Weights of a small class-conditioned image diffusion model: arch dit, 96.3 epochs.
Rows from block 5 of a small class-conditioned image diffusion model, named by matrix and row number. Rows with one number within an expert belong to one neuron, the router's apart. Each number is 128 + 24 x the weight over its row's rms, rounded and kept within 0 to 255. All counts start at 0. Numbers have three digits each.
After each expert's rows are labels from the 100 images, of 14848 (inputs lightly noised), where the router gives the expert most weight on average: "strongest on" is what is common among them. Only what is clearly more common there than usual is listed. The data: photos of plants and fungi (iNaturalist).
# router: router (model.blocks.5.mlp.router.weight, 16x384, trained with AdamW), inputs 165-219
# up: expert up (model.blocks.5.mlp.up, 16x96x384), inputs 165-219
# down: expert down (model.blocks.5.mlp.down, 16x384x96, transposed), outputs 165-219

# expert 11
router.11:132144117124161157121135147140106131084132176082138123129131134132117156100158154160150120104139140110118123115122114089115146143092137130163120126110128104115116075
up.0:113155115116088127172131130120116150135117136165115086114121136134151115124103101159172085149102115133107102118075126130175148108131142152135138147103105129130156167
down.0:148110133119126139144125118144146086132160117107142144146081110104083112149200115150169168116152152145110138109139120114134121172091195117130129134119141153141122153
up.1:140152102141135133097145109139116105157151158122093118140158087122131127157183164129183112181109126131133126118164106096147137172120103123147116046155135155087137147
down.1:135124139147129108125106156133130136120125125103113111105103120124135133143180135109106148126103132109161126115163145106112158129151114126121110091124138143129150119
up.2:148157104157116133148074098117124117132128118106113143127112117091167120118166102129125143135137152125131121126144094134138111082125115155137125124154132130114136116
down.2:139099123104137120167132135135103144153136135154108091120107076162138128130138115137111133138117120135102140139146103115142144065099138155161082156143108143122156118
up.3:132161118162109130153119149094117166131163112118106141128137100099170115132154103162152142135126122140140112110142152202136148117093150124126144094175110125127162125
down.3:119125098137126141121108134158178131143105143107119143153163112129090154118133158117120093150078112115167120109173126119129126122159130182164126135136119131112140114
up.4:130135135125107098099152112137123153132113168145132131152129137114128081159159142089149136165104121114114082120079116153124144115131099163119142115139115101127114174
down.4:097171136123120107121142166121110130125127109130107122127173139142159153073162094183125137108125129135114140116176121127117137117108130080125083117107133147142134118
strongest on: order Caryophyllales; family: Cactaceae; text has "cactus"

# expert 15
router.15:148123119134139156131126144120160125149119121108125150111154152143113141098125139156141109119152103139112169150126129126117134147108120124158115152161138137103165055
up.0:127121123124073155169121099188148119147146125130119138124136112158092156139140122147137126142136116131121127136169099104170100118158138120135118111077096116117127091
down.0:142088115147141111101109115099126112102101135087123089140118121162109112122141112166167146087112113127121154134133093097106146099199131129109128154094155124173170126
up.1:130142115119172095148108103107121126162115119099117168144154112144091084162138129093183119148111130102169153150133116140135118110158132148123138177119140131145152150
down.1:137174124127097108132092103141116133113119139146136122162139151126164130164142129089085141122123137166152127095114129118106099147130137160088149134087128086126146086
up.2:113133137130135110118129140089118121164154110142116099136122149136146133187162144124086100117128105112124103123100114160096122117147140123135118124149109132130136154
down.2:156124131113171138143109146108125117140142126149136115114097102140135111151150103137128101101139136114114149155155105105127080099123085111125120135119109123106148129
up.3:114134155081143115183123134152105150146148128094135119099125124144164117160148130108144082097135099100111149108154127178119130112168125097117140120118144138162106117
down.3:126143135113081079137145079104095138148118127119122180122132167128121140172100100136112118131096139100166106157132133120120105143086129143149131219118121128095138144
up.4:144126135171148128170136121121124144111137128119133145122130109140122130121179130147143110160101133125131124125128151136160065130110111129112152080133122134127132127
down.4:123121134145141144129124120128151102134112156147169126097118153122148141106117129080075168138115140109160119175163165142100147115132072139143103118144115139156089120
strongest on: order Caryophyllales; family: Cactaceae

# expert 7
router.7:145117145150144165124102155110119108133111119046143135118143132173133106097129150137145117103133140121122129119125163125117135132117135138165109134140149109104122076
up.0:123100123125150130121135109132128159123113141101132121112148141148129137124140130133158088135109103115137141161136141165148145121124134122157115127142092132135121135
down.0:126136088170105148166101151082143150093150132122113117107096122144159136124091137114120159099127108127121098111138109121119144115156126169123083091133115155165135070
up.1:096123103113152183134115107076149142160104126100150138115152109146088121088140151126123103108118124076133103109141122126120091111105126114105095156120132144133157166
down.1:106127131137094157111112135159128122149149158105099135187141152116138086131130117145153118137168172121094135156174121133135137147101123148124127137144132127144128171
up.2:121155121135137090120134110093110130132132109124150133082129112108124078146109133132185112152124096125116124124108135169103117175131157121123172139142115125111108129
down.2:107122134113061157130106157117137133138131145142118180128161161172157184162053134120133140152150166146089122132127127117141108071096098145129120118154095070100137102
up.3:106129121134133128127124127172088121174117132114129138099100114112153092155142119113161137089141096144133143105168101130119157102146172135142146158087128120082132161
down.3:138140116115172178154141157147102110122108151112126166151162125115137115120135135118099132180151128168129088135147143120165119112144120173141098163094089162157105133
up.4:127155094153130127127156126095121145126108124159143123124121114124107077118166085130199115143137097155115142111117109121119093124143146160112135105119101153122154127
down.4:155118113135167131128127165110133144126175112146123118091151150173091125134129131148115126094145128148106134126096112133127131094120101108131116174170109102122132150
strongest on: order Caryophyllales; family: Cactaceae; text has "cactus"

# expert 2
router.2:165105132129136130076111130114127119153130148115163155094171164126151141172137143131133093107116145100141159162121129112148176132116141063145122145182134132160134084
up.0:155091127105111142120145145188104151184096150142108135134138090134122125182125135157115091149139060122159110150066079177133139123129120138156137090084143139138150132
down.0:111147140109111124123090087098109176143123117134117135150111137072120116139153137156139141151137140130108109157150148123091131129103183118158107169144132124137129122
up.1:128120136177116109110148150182129136144126233108101119093178097143102082131143118114118137144078148100157080120090120150132132163118135139109102102106085138127149148
down.1:106140117111121118123152146143114107107131148131148126133116123088135149079159140097113150123149140178111082132147105161123098128100119151089118118129173128096113150
up.2:131159117139118110138121119143109158135085152137137125138141134094161125122111117110101121120152122127127141119161105112118140064134148107110125115056106129117126089
down.2:161117119144131153137147164129123141117112133154145101137110095159131103129159121148153134109145160143124120156110142113150126129109120144129138150092135163144116093
up.3:135115151128110108179128178130122102161109136150097125117152114144111099101128108111118113153112136130122123113055123161091117106104098120148108139107151138130141117
down.3:114110120147156127154177095101138115110123133121136132122127163123143111102137148073138131116081140156092148097140146137135115123110134107105155152153144095152134120
up.4:117081155142133109186088121134151108121140147141130115133129117102143111145159111111174153117171119124126115089145128134128063141143112125109133150150128145109133138
down.4:113113139116140144098160133133113116117148138105161105158119153076091104157111146144119113143123099110098126171120147156145148126139075146174142123102106129089131131
strongest on: order Caryophyllales; family: Cactaceae

# expert 10
router.10:114112140130152125134078134134123117129121137116148130104125122155140180098111159193167097155158163136143138131108129142147119114102146070150123112150123116135127077
up.0:120102143111113139118132130168170097097136130134120127132130143135120115135139125112214129144127109138136140136101101181104124127121174108140117116092130101119119094
down.0:146098114107114141097114133105140133145140166108091163133151128137134129179100134083084125136088152147130122101160124140154154132148104141150109150144092086133133131
up.1:156158088144111135109121136121115172127148130104148147117140119147106113121119150139104079144161108133118139133156120119156105119116162174139105072108111150128144152
down.1:100154153177137130148154142154096144127136139162124146151130128128130150140148149169134094098123144142128119204152169121126097130073153128127082133103110107126105142
up.2:105167108129131135181154132087124108104126154105121109181119163148109121154113163104148115139146108110137164135132093118137145132165144173136134062095123180128135122
down.2:129158168129128112167136143157110131117132106130112119107114109110130149082100114172138143129106112130126119103134109143132123158119144116138155168163130167128092092
up.3:097111122120163116081113174115148110119108122166123103128140117106121079137135118090094115138158109115144126149134114138144123147124145110121137141152111128128106160
down.3:143092132134103135101128134155104075108063158139133145129115160142123164105160153129141125139140116104174143094127118106097123098135124150136136164116131136156127151
up.4:114154064153118125134146109078160131137138112127099106124146113123135099126082116100140123171128142167134115129154121151127138085100164082134169088130123129122138126
down.4:074136152159130132134135122112138130123120151160158130164096168160152151167142128086141132112154136127122122136154112098147122183123097137137116115140083061131093123
strongest on: order Caryophyllales; family: Cactaceae; text has "cactus"

# expert 13
router.13:125132114101068125148154167089122083109146111119110104124121127124127132156129108129189107099154122122125124112126118146160136102190141092136157091056098117144134123
up.0:126112116134099122137150118133153114147102135148120134125106137141142073098153109141157160155079109131103131138127136081163089115103155144160112136098135109149109111
down.0:113148115119131123117114075083118112138130106109116125120177119133135108109137139129136127143149098123178108123109136148096171153102127138145090091127163121119134102
up.1:133120120123109132137124098091147144100151136081137148150104130098155122152109149108187155104125107162132106111119130100173122130146097152121171176103092103133111097
down.1:139132109093117170124138116162176148111094158114148137125098155132139081158106111155114156109140191144111126126122121152135142120110117140158066140142136141089090109
up.2:083116122147124098129134154102118090134128130133114158126146133137148140139184135123128138135133134103133142114129145151107140173136112099126125110187128131169117134
down.2:101123102122125113159130192220150120118159110120160104147142138149133107120094146098126126106113112152152120186097142107123103120166144129136146126088100131162135158
up.3:152125138091157118112108126170133116108158168141127112085131136164150135052149121128159116132107131101180124121115151157137156148098128111105143133123123100157149132
down.3:122127119128141134137132138142125131165115123118180130143135127162142136101136140147093122115132134141117133132164151139101161130165093125125109142165125100134124108
up.4:097072115087108111072124122193147127149108124159123095120137118139115143120119115122062171117074146163114139142132157124114137135135151105154102111089085098133129177
down.4:104085080098115120102123077149113082129154149132096113144107156119131141125119127159191134130138115146118122123119127189159144124125158128054140153125101118118136162
strongest on: class Liliopsida

# expert 0
router.0:156138101094124138085098150115139170170096139129144147109116174099102143103120120165128099109142121148122146152129117144143166088139143130143155131154145112132126089
up.0:116094149144138102110133161088113138125120142139131118103116115177107082109193086131131119138126128141143117128081133153110146114121091133117098157136108143109109128
down.0:125172149154101154134131143150137143155139125070135182132136139114150152124183107098083103135122163110119149164153098131166095161145095140139138155117125090096134094
up.1:135111142177124133100127140129137128106140126137120138107118106118156102144133118135096158148122133123141120138154084131127133131125140086119108108091133128090129131
down.1:143151125127149219132150129135146157136088133124121159145084117161107114184073136114108142097114138176088115120110109160123057133148113157089075127154091119099125096
up.2:132129131150115150140109145135135159118121136132109094122128099170109111084156078098113086120075121145143122102148163168116140135138152079126112141093113108074119111
down.2:130132181123145159093114125105146103085153113148112121147116185114160128169142150097130152114187091141137131163140105137100125116148143157110128114159137115128138136
up.3:142130165140111091203114128116104137155121080199138077139146087140126096122141103113107109119121107124133133121151080136097105119173155163131150145105115121124110107
down.3:131176123126144113136130168166120148124118143159110104143144070153062138097160114104108153131104131125101139132132157100125100139108141108095108131144145088116166147
up.4:114148100096101135156126115107103129120120108112116114123127101179121156141184120131136156105122109094143136163132125185151145149175069150141114137169155097142163156
down.4:098122133138117125115122140117115127127092109148179143120120110150119106126125161129118134159119122128112135107155102151096124123112131146131127167118139158102151134
strongest on: order Caryophyllales; family: Cactaceae

# expert 1
router.1:135130168138139152100140146137140153163145122074130145133151143150088108099125145150148122162137144085129140129138152122130131128131109133163141138159143150095104114
up.0:134087125107075155092173128170144104139148135114152128150095091086090097145190137107157078129112107111157128178150153175140108135116144121102095147095125133114108102
down.0:132131133127116152170141168141139119171112088097148108126106146134124120170177145107113127157148149114145114102143115165153163125116159131134121097143134055110132092
up.1:143169151151084161146126126142135146120106120103096131126136172146163176135091151141110105120108156119155153106136132084145137094149159133160116123116132131141163167
down.1:152115126101171137144108134141107151141145117114117140136151141142120100096175092150117110146136118136138116131084139132170134141117130166141173145100123157134119149
up.2:128147100097157142165099140104137118126140155133147120100126136115114145113144121128156138137132114094115098108165149134140131132126150098113107133173150146158140126
down.2:135109110120173122131146159117127133113155124133094112104111097070132150130125087097102166136146143101136129119146151137123166100082158153111133091129108099159094127
up.3:124140134159117145161119181087114138120170131098120100111106125145147135146172155095106122167136109122129112127135100120131126144157137137117110184122118156122101137
down.3:145115120130105171137097195154132129125084116129159142107135131118120165159124153097103113131123139134156108157127118166081103090128133138159097109105149127126139069
up.4:130134100141141143161114126144111132123137113134151105131118128125134100092110162128096112168131124141145127143124156134134084181124174112142136078118126173099125150
down.4:113159139181123156100127104071145133104136118126162146093084104150137135116144145151121146138119091107129159122112123172142051164136135119121081156143146132113084120
strongest on: order Caryophyllales; family: Cactaceae

# expert 6
router.6:150119138118139095108153117117146148159110154098099140087129124199088159142118141165138118098122154123130150143118186103117115106149145130120122148162126124084106066
up.0:100120119156112114186096148068109115152124127125120136121147086180119081118151103133212090144098126083127125122135096148121110153112162129153137152105121127150110148
down.0:113141130103164137127177155134136105105117101137136155078127152073114180125188105130098165131115136131130111153080130117103143098135099099103138118129138130130145097
up.1:154134145126120121180099147126097149176162113164142102115099107128149122138170156108073150146119117140135113136128127148108134097110163142124153150050140126165090122
down.1:116119149121127129108120132137120136100111144170141148180142127116162110145166140146147145110183141177120143107118119102136125134109110126130117059134163142125111126
up.2:086148138147173126154149106132107166104119135114124122135097090117121130129128151117123143125145128135151142127062138141123136144127126179129148157147148164113138140
down.2:139101155088086129104103129065117127107169116055096136139155108142162167147115101150117137149149140119148126094132075165130097174123147114121096158113144156171100147
up.3:071114090138150106106158074119133165116102125128138129126153136132157119116151134137155141128145102131088140143125085126143112107141168126125144097165116139098144151
down.3:145147108117105116170127102121154124152153093092139077110075141151130095092174100175133120107154100095150111150173167092129124148126134100109161156091117153119115102
up.4:149106128118127133130130123159106143144116176115137104099098116161089124102158126131097120143105090142119061133080107136118131137129071138143145121088140142097121182
down.4:134181183155121159121103127148115117170127141106111121072149187142082114130114128109106125127149112112152097118166127121170137123101112125153137126132093170165123112
strongest on: order Caryophyllales; family: Cactaceae