{"arch": "dit", "image_size": 32, "horizontal_flip": true, "objective": "v", "targets": ["order"], "num_classes": 54, "cond_dropout": 0.1, "activation": "gelu", "fused_qkv": false, "moe_every": 1, "patch_size": [4, 4], "layers": 14, "batch_size": 256, "weight_decay": 0.1}
Rows from block 8 of a small class-conditioned image diffusion model, named by matrix and row number. Rows with one number within an expert belong to one neuron, the router's apart. Each number is 128 + 24 x the weight over its row's rms, rounded and kept within 0 to 255. All counts start at 0. Numbers have three digits each.
Before each expert's rows are labels from the 100 images, of 14848 (inputs lightly noised), where the router gives the expert most weight on average: "top examples" is what is common among them. Only what is clearly more common there than usual is listed. The data: photos of plants and fungi (iNaturalist). In brackets: how many of the 100.
# router: router (model.blocks.8.mlp.router.weight, 16x384, trained with AdamW), inputs 0-76
# up: expert up (model.blocks.8.mlp.up, 16x96x384), inputs 0-76
# down: expert down (model.blocks.8.mlp.down, 16x384x96, transposed), outputs 0-76

# expert 6
top examples: class Polypodiopsida (29)
router.6:146150134126085140146133109195099132126085121140132117158140091115131136151160190147152159149136065095147162112114123120131128132146111157164145179089121126124125097138145123126121143126113131148118072124122144160149153165161101129
up.0:117164119135151130133109126124132146130142125170128116109099119172132112126144127126131102101172078189137091114105123141124115186124077099126080125109100165131119153097131122105148127157122134114152118129136157132116153103099088107
down.0:154103141113146167162130155115111112131112138129128157111112141085131097149119163151126125164123113113149115145109118105152148132103124151133138127133127151136102188131147103109131131136098132166121179164130120118102132096139115131
up.1:124132108085156121127124129102118128177103116126108153134136119120092117171136127118162101123184064088167173144148134132155148194139112133137089148153138160153152115130138179126158119123136139119117105109151082158126133189102138132
down.1:126135147126122141118130147119109136132121158120110133160101115088127104138100163122122114111123116165118085133150147161181163144129161149148124077070112132092132120095133144152142140172112119126111132140135136125097143117123176137
up.2:151124102104073153113089115124122158120138137128136170127097118128121132079148125137148086087144108149092095108157098129127177179086111104113117118148110155128124113109136127148118118113136113114127100126142130206132090130111158120
down.2:103123088110115149136145139129123086091080157147161142153126138108108122138170118173135148116147116112132111122165137115129097142106188118144091130165125132140123111126093113163140135203117117134131118156118129145164128113085095178
up.3:092140137121141102150155098128175088161141121104164110092113139158103111178111160167111092080140142098148139120113122130136102086095134140097134138147121148149151112161154133122128122114104163148149137151126135085116109075145098164
down.3:122132100161125101067132111121119140141151138136125132141135084113177110147114161121164184163169144135132116132120152114087139106088139090147104123107158130101101124125136100130138119134140125123148140124131125149127134134114178118
up.4:155151149083110154106095105067115122126166120133108102143155129149140136122111110077102135116115167136080147136076118190143076128138105101144129179105130116140145106151121124127103112133126116146121125154119098112125131117096150135
down.4:089130115158088147140119113129124149135141145127110161098158158119141137129115106135136127116137126152197164108133120137104128117091092106126163121103144143126131108117150123112136077132141156131093121148149144105095110102137175136
up.5:146145095120123167140083096122157133129093133145103125164114081182132131079118088137100125107106127099118136114155133082144143089075145139148092134104147191059126133146113146110128154140110101113102120121116131094110156156112142143
down.5:098117142134112157139187125140117097129148139082092135094092145111142140134124156126114140112125065126106123092151160120115161156149146124125081113165157132103127135121112149149115133113149126158135147133103132117119084170134138137
up.6:082104119102091156150116135129106162131122113104120075142130131138124125134128144079097136166156148100121097110175129115142141120125134129154108096111100132146094119147116085110110155140130154160095148132091105190109110113068124145
down.6:129105132148074120139106123126112156171164163114125136112115136119128118118150138121157143101114133114191113169093108146083153165137138104097125127154090137116127139121128122156140119140135165115123101153150113107147111145118132091
up.7:116144148144106121125144126151123127137150118105135077118120136126147146116120094069095122158121159134116155123145144091092146157138152147147095128111159191115158134126130099133142147142123119164121143120115143128110148127109127134
down.7:122162144147123123157108105141079129150101101099138123113099123094083116141141136119127132138108137167134083121108155146132131158127128124122116129152149147113101137145133082095140142096142113137164127112154134118115145101131132137
up.8:166137159118143111121130119124139142129139118095114157138149141143113152155124153157099067100133121079059179177113154122143194121153092109109140113131139161101126121071143130120187147103140073137112123130137133130123126121113156152
down.8:117112152140166111136125139124141104157141157084165171148120118102100156162155119099154122103122063141129074136131125127158160135116113155123121117121118114120132154124121106107125118105134096135113109109121121134149110166109145103
up.9:123167135112152110128142123121160134140139136111153157082134128124089103142121110217133100180145119142108143163108120150107168192121108119117114127161118107120128128144131125173079116122134109139120106110145123120105108148099120117
down.9:134140132094170081114109136126132133130139174098102120072146086132106127140107135042119130121043127137107082128066140126176136126148110146132127148119155146135130122115137114098129155133145118121136086130097134144136121160135138164
up.10:096152128092132150140135131134119148168171125089128120104159148115093106178115135119071088115111173166174118131121084117126111067087153146179095102181124107132129136100115155106126131123093151142150087135151148129136118125115119166
down.10:188084147140121178150135129133109092116096138127121078162140111109162116130105164169110146115203125122156101143153120161092105148145132138111120156108133176165118118121138142132101136101104135074157140105118139151122114160148136116
up.11:142126148106103147134138121143094116114144116159144137124107114110133107165127198115174087132129179134146201110135086114136125121091118108119087183126118121130132090108129119155118125143107107099131115117122122092124131135120129157
down.11:138157150155129119133113148129150120118124121156166107153102109136126108151134146137152099120118119123138111118180111128133121086082131138110144117125129116090103139174113135093151111116190124067124102122171113138137154106149160136

# expert 0
top examples: class Liliopsida (44); order Liliales (31)
router.0:184176138081160163107127139000105159162129133117130148119091137124060123116146148079143126105171098146130185137197085113149080156155124129133121169126118132098132101108125138116102122117092149147139099128157156152149140137109081133
up.0:167120131090163103099112146125118137122107121132148190130146106150150103162145093191111119106114144070093096139193102146206153059089126111138117101131095105134129180134136141120106122146127115137135144104162165124124090112126109167
down.0:131112125124122126074096129118125087127143146107133118113132161125180170126123141109137144164117148170132137087166086118132119142135163134124120098132134109171131121110107114164155131130101098125133131114127174081111104143106049114
up.1:159117144118120174121150115039118137116154112154120187122139130110110132148134143095134165183173121141137083134178114134115144179158150135108107160161104112113130093152101142134093142140124127151141120131132131112104150145089114125
down.1:164120132143134134111127114102075109160116118139117088117131138126167136140132170096143103129164129134111138114070137098114125120107135120137120104083108121088137139115122108150097120140132127135134121109122128176135104146101089142
up.2:101145155168141142109140149125095173157141130111137153110145149113094118122122128154098141106118124104099124115218099133129135111133079110147148091158130122118080158119136105113096193145105161104118119123144165135139132087125160154
down.2:101125166200125130122175140135140137146069153145138133101097147101157133096090120121128131148140124144129141090173121119182115110135151130134098159125099142105144088113109125124169113074108114120125120160140168121136133100107149156
up.3:084161123130125106114121133152116134137158140125158102114110132128136153126130165156123102109075141100114135100156111134177166068114093117101132129135140158130122103124137109097135116128103106121088164131154114145131127104140168163
down.3:113150117140129134134195119141110111119078155129117097138123132078120119096117187152171115109117147140130108086172133133111114083147123158113137112111152163115144141058142131107117100123122125130106124099104094129136110174118135123
up.4:149171150118173142127129139113159153138110129139118140120117144094085118135143099224130098095129103152099160147120084114157161148138129117127118144129150157116112144144150129160113137088129116120104116115139134132138156113092140158
down.4:088120114138149136122085159135143129154154120163122118127140140147089137158094136121127143132137155185105129140144146121111122135117144097136125118080143100129116122153146110129191100121122140112119130113150147125171125105086164098
up.5:134122146139188163134129108101102121103128122124106168130101126114150126120116105107141128125216133117101156104209106142111127113148105112086119117138098100130144154107142116112153137110084120113118128132140157126115136159111085164
down.5:090116112151107192098123155132140144151121129126094114118159085137128136131150123142158153135143138107181128120148129120171122148143164124110110158142160127120126126099075132093197127115153139121100156171172120156167128096141193122
up.6:115156120138095157130141117093158142126131120087150056097132121130125100076124102191117138109105101149096206137188125127096121186115113120129173134139125107130121126090148115135172105132115122118100125133118130149134111105132087120
down.6:130102118110148146121111128149125087102152166148071182135104118150121142150127171136200128143076098109119072072075108155130130098135121136144116126178131071099146145112142120092121133148140134101129099144161116174137126156097083139
up.7:119160142140141093108136143090146121106129135099111138113122144126128086110109071155139124128095136140128153138130138116140048143114119101105153139116132134147151126070121112125177103140111098108138135108114131097118106080140157101
down.7:092115117108121096106120148122154139138106100146113131097131127122114161129091140115119130140079133101164133095106137142116111168165144093139122131163173135132117130179116128132158125114101127130151106129137165134089123147150100109
up.8:119087117093160104144109182062093127145090149124144131130098115122107132062122096127101110118106143173132129144171158092153124130156146138090097145127150124146125140127107130083096143112123153140138121103150108143135144122144137138
down.8:106173072141117160185148096056145151083145171078114131111136127140133126144154121130119152144130150118117151135204122159178108137110141154124151114084143113121087119108105161121176107115144123142157119084159127106149141065127136139
up.9:110130108142185113128132149105115141117121139127135162119129138121138133086112144123115074111087100006127231121137133148115136166144136120093121142129137143174134121143129142116149136148107120110130125127104120059123157090088164130
down.9:089147146130108151101113119124150111139121147105107085119119100111149160138103192115143103147126120084140069100199114134139125150133171122136156081153122123128147131159098148112086127117143111167119137143179136146134128181127141097
up.10:108159144100113149152159121121105142134120139127149102112130135117144134138118132090135082119111132122098126126131109140090119167121125128133151148119100125152158109117130123110134159132146145138138134160105142119123145160043164123
down.10:177162114123119163118104103179111149088169116143131136173106121120131163122145145128127154132140141141117120145142112123148159176136139128184155109090123125122158155097115149172142123123111114138165111120130121097138133118142134111
up.11:106155128152151140142132124109109133148133110136119108104136153127098115139120141153126059126158102153177085129109095117087125081127140122133159110132080107132177126162155155127166110131115162154139107122149117150131121104131123178
down.11:097122158119146134151121148111135100117088164122142142129109124132168139118163134181118151097164118157129115133164147154131093165145128153124096112113133110160113128109109087171116131101108123060129092114128137124141097079051127175

# expert 3
top examples: class Liliopsida (28); order Poales (26)
router.3:094117138122128146110099145146112109072167137137105119106126132157146135110126106142131087164083126106153071130106146150124108101148120101100095124155115163152137133134124155125144113139106097140123147113121141128121155113116178116
up.15:146105154128108179117126125115118102117137151111138164153093108134119119111130167114103117111082132086146086106163099133123088145130147126098130171167121104164167117151086111089102121125140121125144144139149121187144117107072119113
down.15:153151160112141181122135120108148111107121168147163142182153121125103129156151139131153118130149150123121143120133107132125145163135119145088147114071137146143105109100094144115116122139156104150143147114149092141094123135102111109
up.16:123112139162139132106104133139133144128136132101140152174096113131135123138132091126157124150204120116120125116147139126134101131122106128145100068163135117121132107129129123157116161127122129155134144159140127160124102178122115168
down.16:117164121088130106139131142113102076122150108096153114119102148131125086158110113169172098106164113086101163146093110162100139142166144114102148113159131118172143150095094111098106150074110128143126123129113118120104117109134134146
up.17:129170126104118158085142129167135125134166109108139083118187165123135138117112090158082176122101131119082157124113151102138075164135098156114156161130130129130116114086139134077146148162064147120133118095142138169124134098111143158
down.17:153111123102129136147100142139106183107162129084105136163109125135095166140115114172170103122095150130137097142109104097122139085127095103151114092134102121154145136200117132100145149123134152139152121135143106150122166133107122123
up.18:163092114122112159113155148153161150134149131132135111158095100122100108118118093134119171107121136066110222134141105143112086161138138153121129115139113088155089131143148135156131115125188155127109127133119140097115110127150100091
down.18:119110134151102164182093147119171100163083175092125099125113195070146103107127152163091128102125109115112121131151145128070114139077161120117097147171132139154100148152102154146141105106080124110138119132124133131110122130091133187
up.19:144103114116136085142144148134158132120127144151122093138126116150117134107104108122166122128125206084135099116089119090130144129112124179143109189132115133125129164161138161133121142118100116134108134144157187117092100145129088133
down.19:147160091074150128128139079144108145133164116174119138103128125122071150167137127104138112118077205149132089142143152154126098103103176108106107099126121139119111148114120064088158139127134113162083140156117178122160143096136099130
up.20:130133107138155180094110090125132142147155115090118196171088085154143105100119026134117099159154141138130134134146148135152140117138148120109133136127123119094093144140143092081134144105092179203135117114082129149098108121116089169
down.20:130141136128114140133146090148148091086107104197151121108113161110135097098172084136142138130163135127127126150121160170112122085119196102154116135110135103138111117141146138120133125118143164099089113128107134086089105132111115148
up.21:119113134133094087133105150123124109118145142137141161129119130165143096189130159180134142114101132139147098128155118148158176141122123150153177103148125150139124114148125138103118118146127107113114136106089143156120082096149116119
down.21:102151113140139098099111121101154118150151078119146154147134104138143113128124134097119132083173127169153105140120112125158122175113160115099170137127129138149121151166119139148122141108147137150141168146137136128127135138107135132
up.22:115144151139105110127157168118104124085148129117108131082127182111106123105145159111111103122134115106139141124117136143129114126103060107104107127138126131149174136152138173141155122101163088085089134160120117097145125131107131125
down.22:122140109145116114158088171113117176106078108163133121162140132143092114125114147133125168111122130125105098140161144118134125131148067123104148123105107122120162103108154137121119083129123073078182119143145099148143124119140115128
up.23:105139139092121130099130110124108110111133117102109092136111134146125128141157091115073108123103117116065146130115127106116155160115180112168081129140127091104086148136116110134109122109163142127128132148157117164119156148146103210
down.23:164153154103083120091122156140149115096136108126142096144122149105098134122170147143150148111139128143082100140107094140145128138118078065163082103121104102124153121142119146162140148117158155144151117107145128137099140134126100198
up.24:115134139132139128150167135149073128096133108115117125157106096108135092089155122073101157097110180089167105153129111121121123119109149137146102116157131076152172121148126095147128098145137175119103077146123105087124104145113147147
down.24:130120135145123152123104135135088137113121136106128138116117127161108152121152146114096107149097101114088111125106105106124137130129178102105155138095132177135171122099100168084120082126137135138156143136171145135170103109152087115
up.25:140150129160110148085117108134129138099148116137131125129078084175104102135148143111094069162126080102140142097110109124113085114166101128112119105141119150138132144124140137090137137077120172173125129096095104084072093127074111150
down.25:094130128126095128161089092132124116146127117127131135113066172072105111111094148126143200175131151136126097134139113102135153135118122064137109146110146084126114139114157162179130173117139193149125137110143149114076103108154148127
up.26:142100111120119119136158139100137130149113127133139136121104127096151125179134147054166101141154138172198134136118112112145132119148157149122104112100106137154146111119153135172137107138135152133139123104138144126108108170134149113
down.26:134100091141143135127133129136130142087115124105129141124106123109100140147108147166090189140139173165184079112144129134115175155121121192124120119141120143109110134139129128144116157075103118106149119149133152127129145169087128053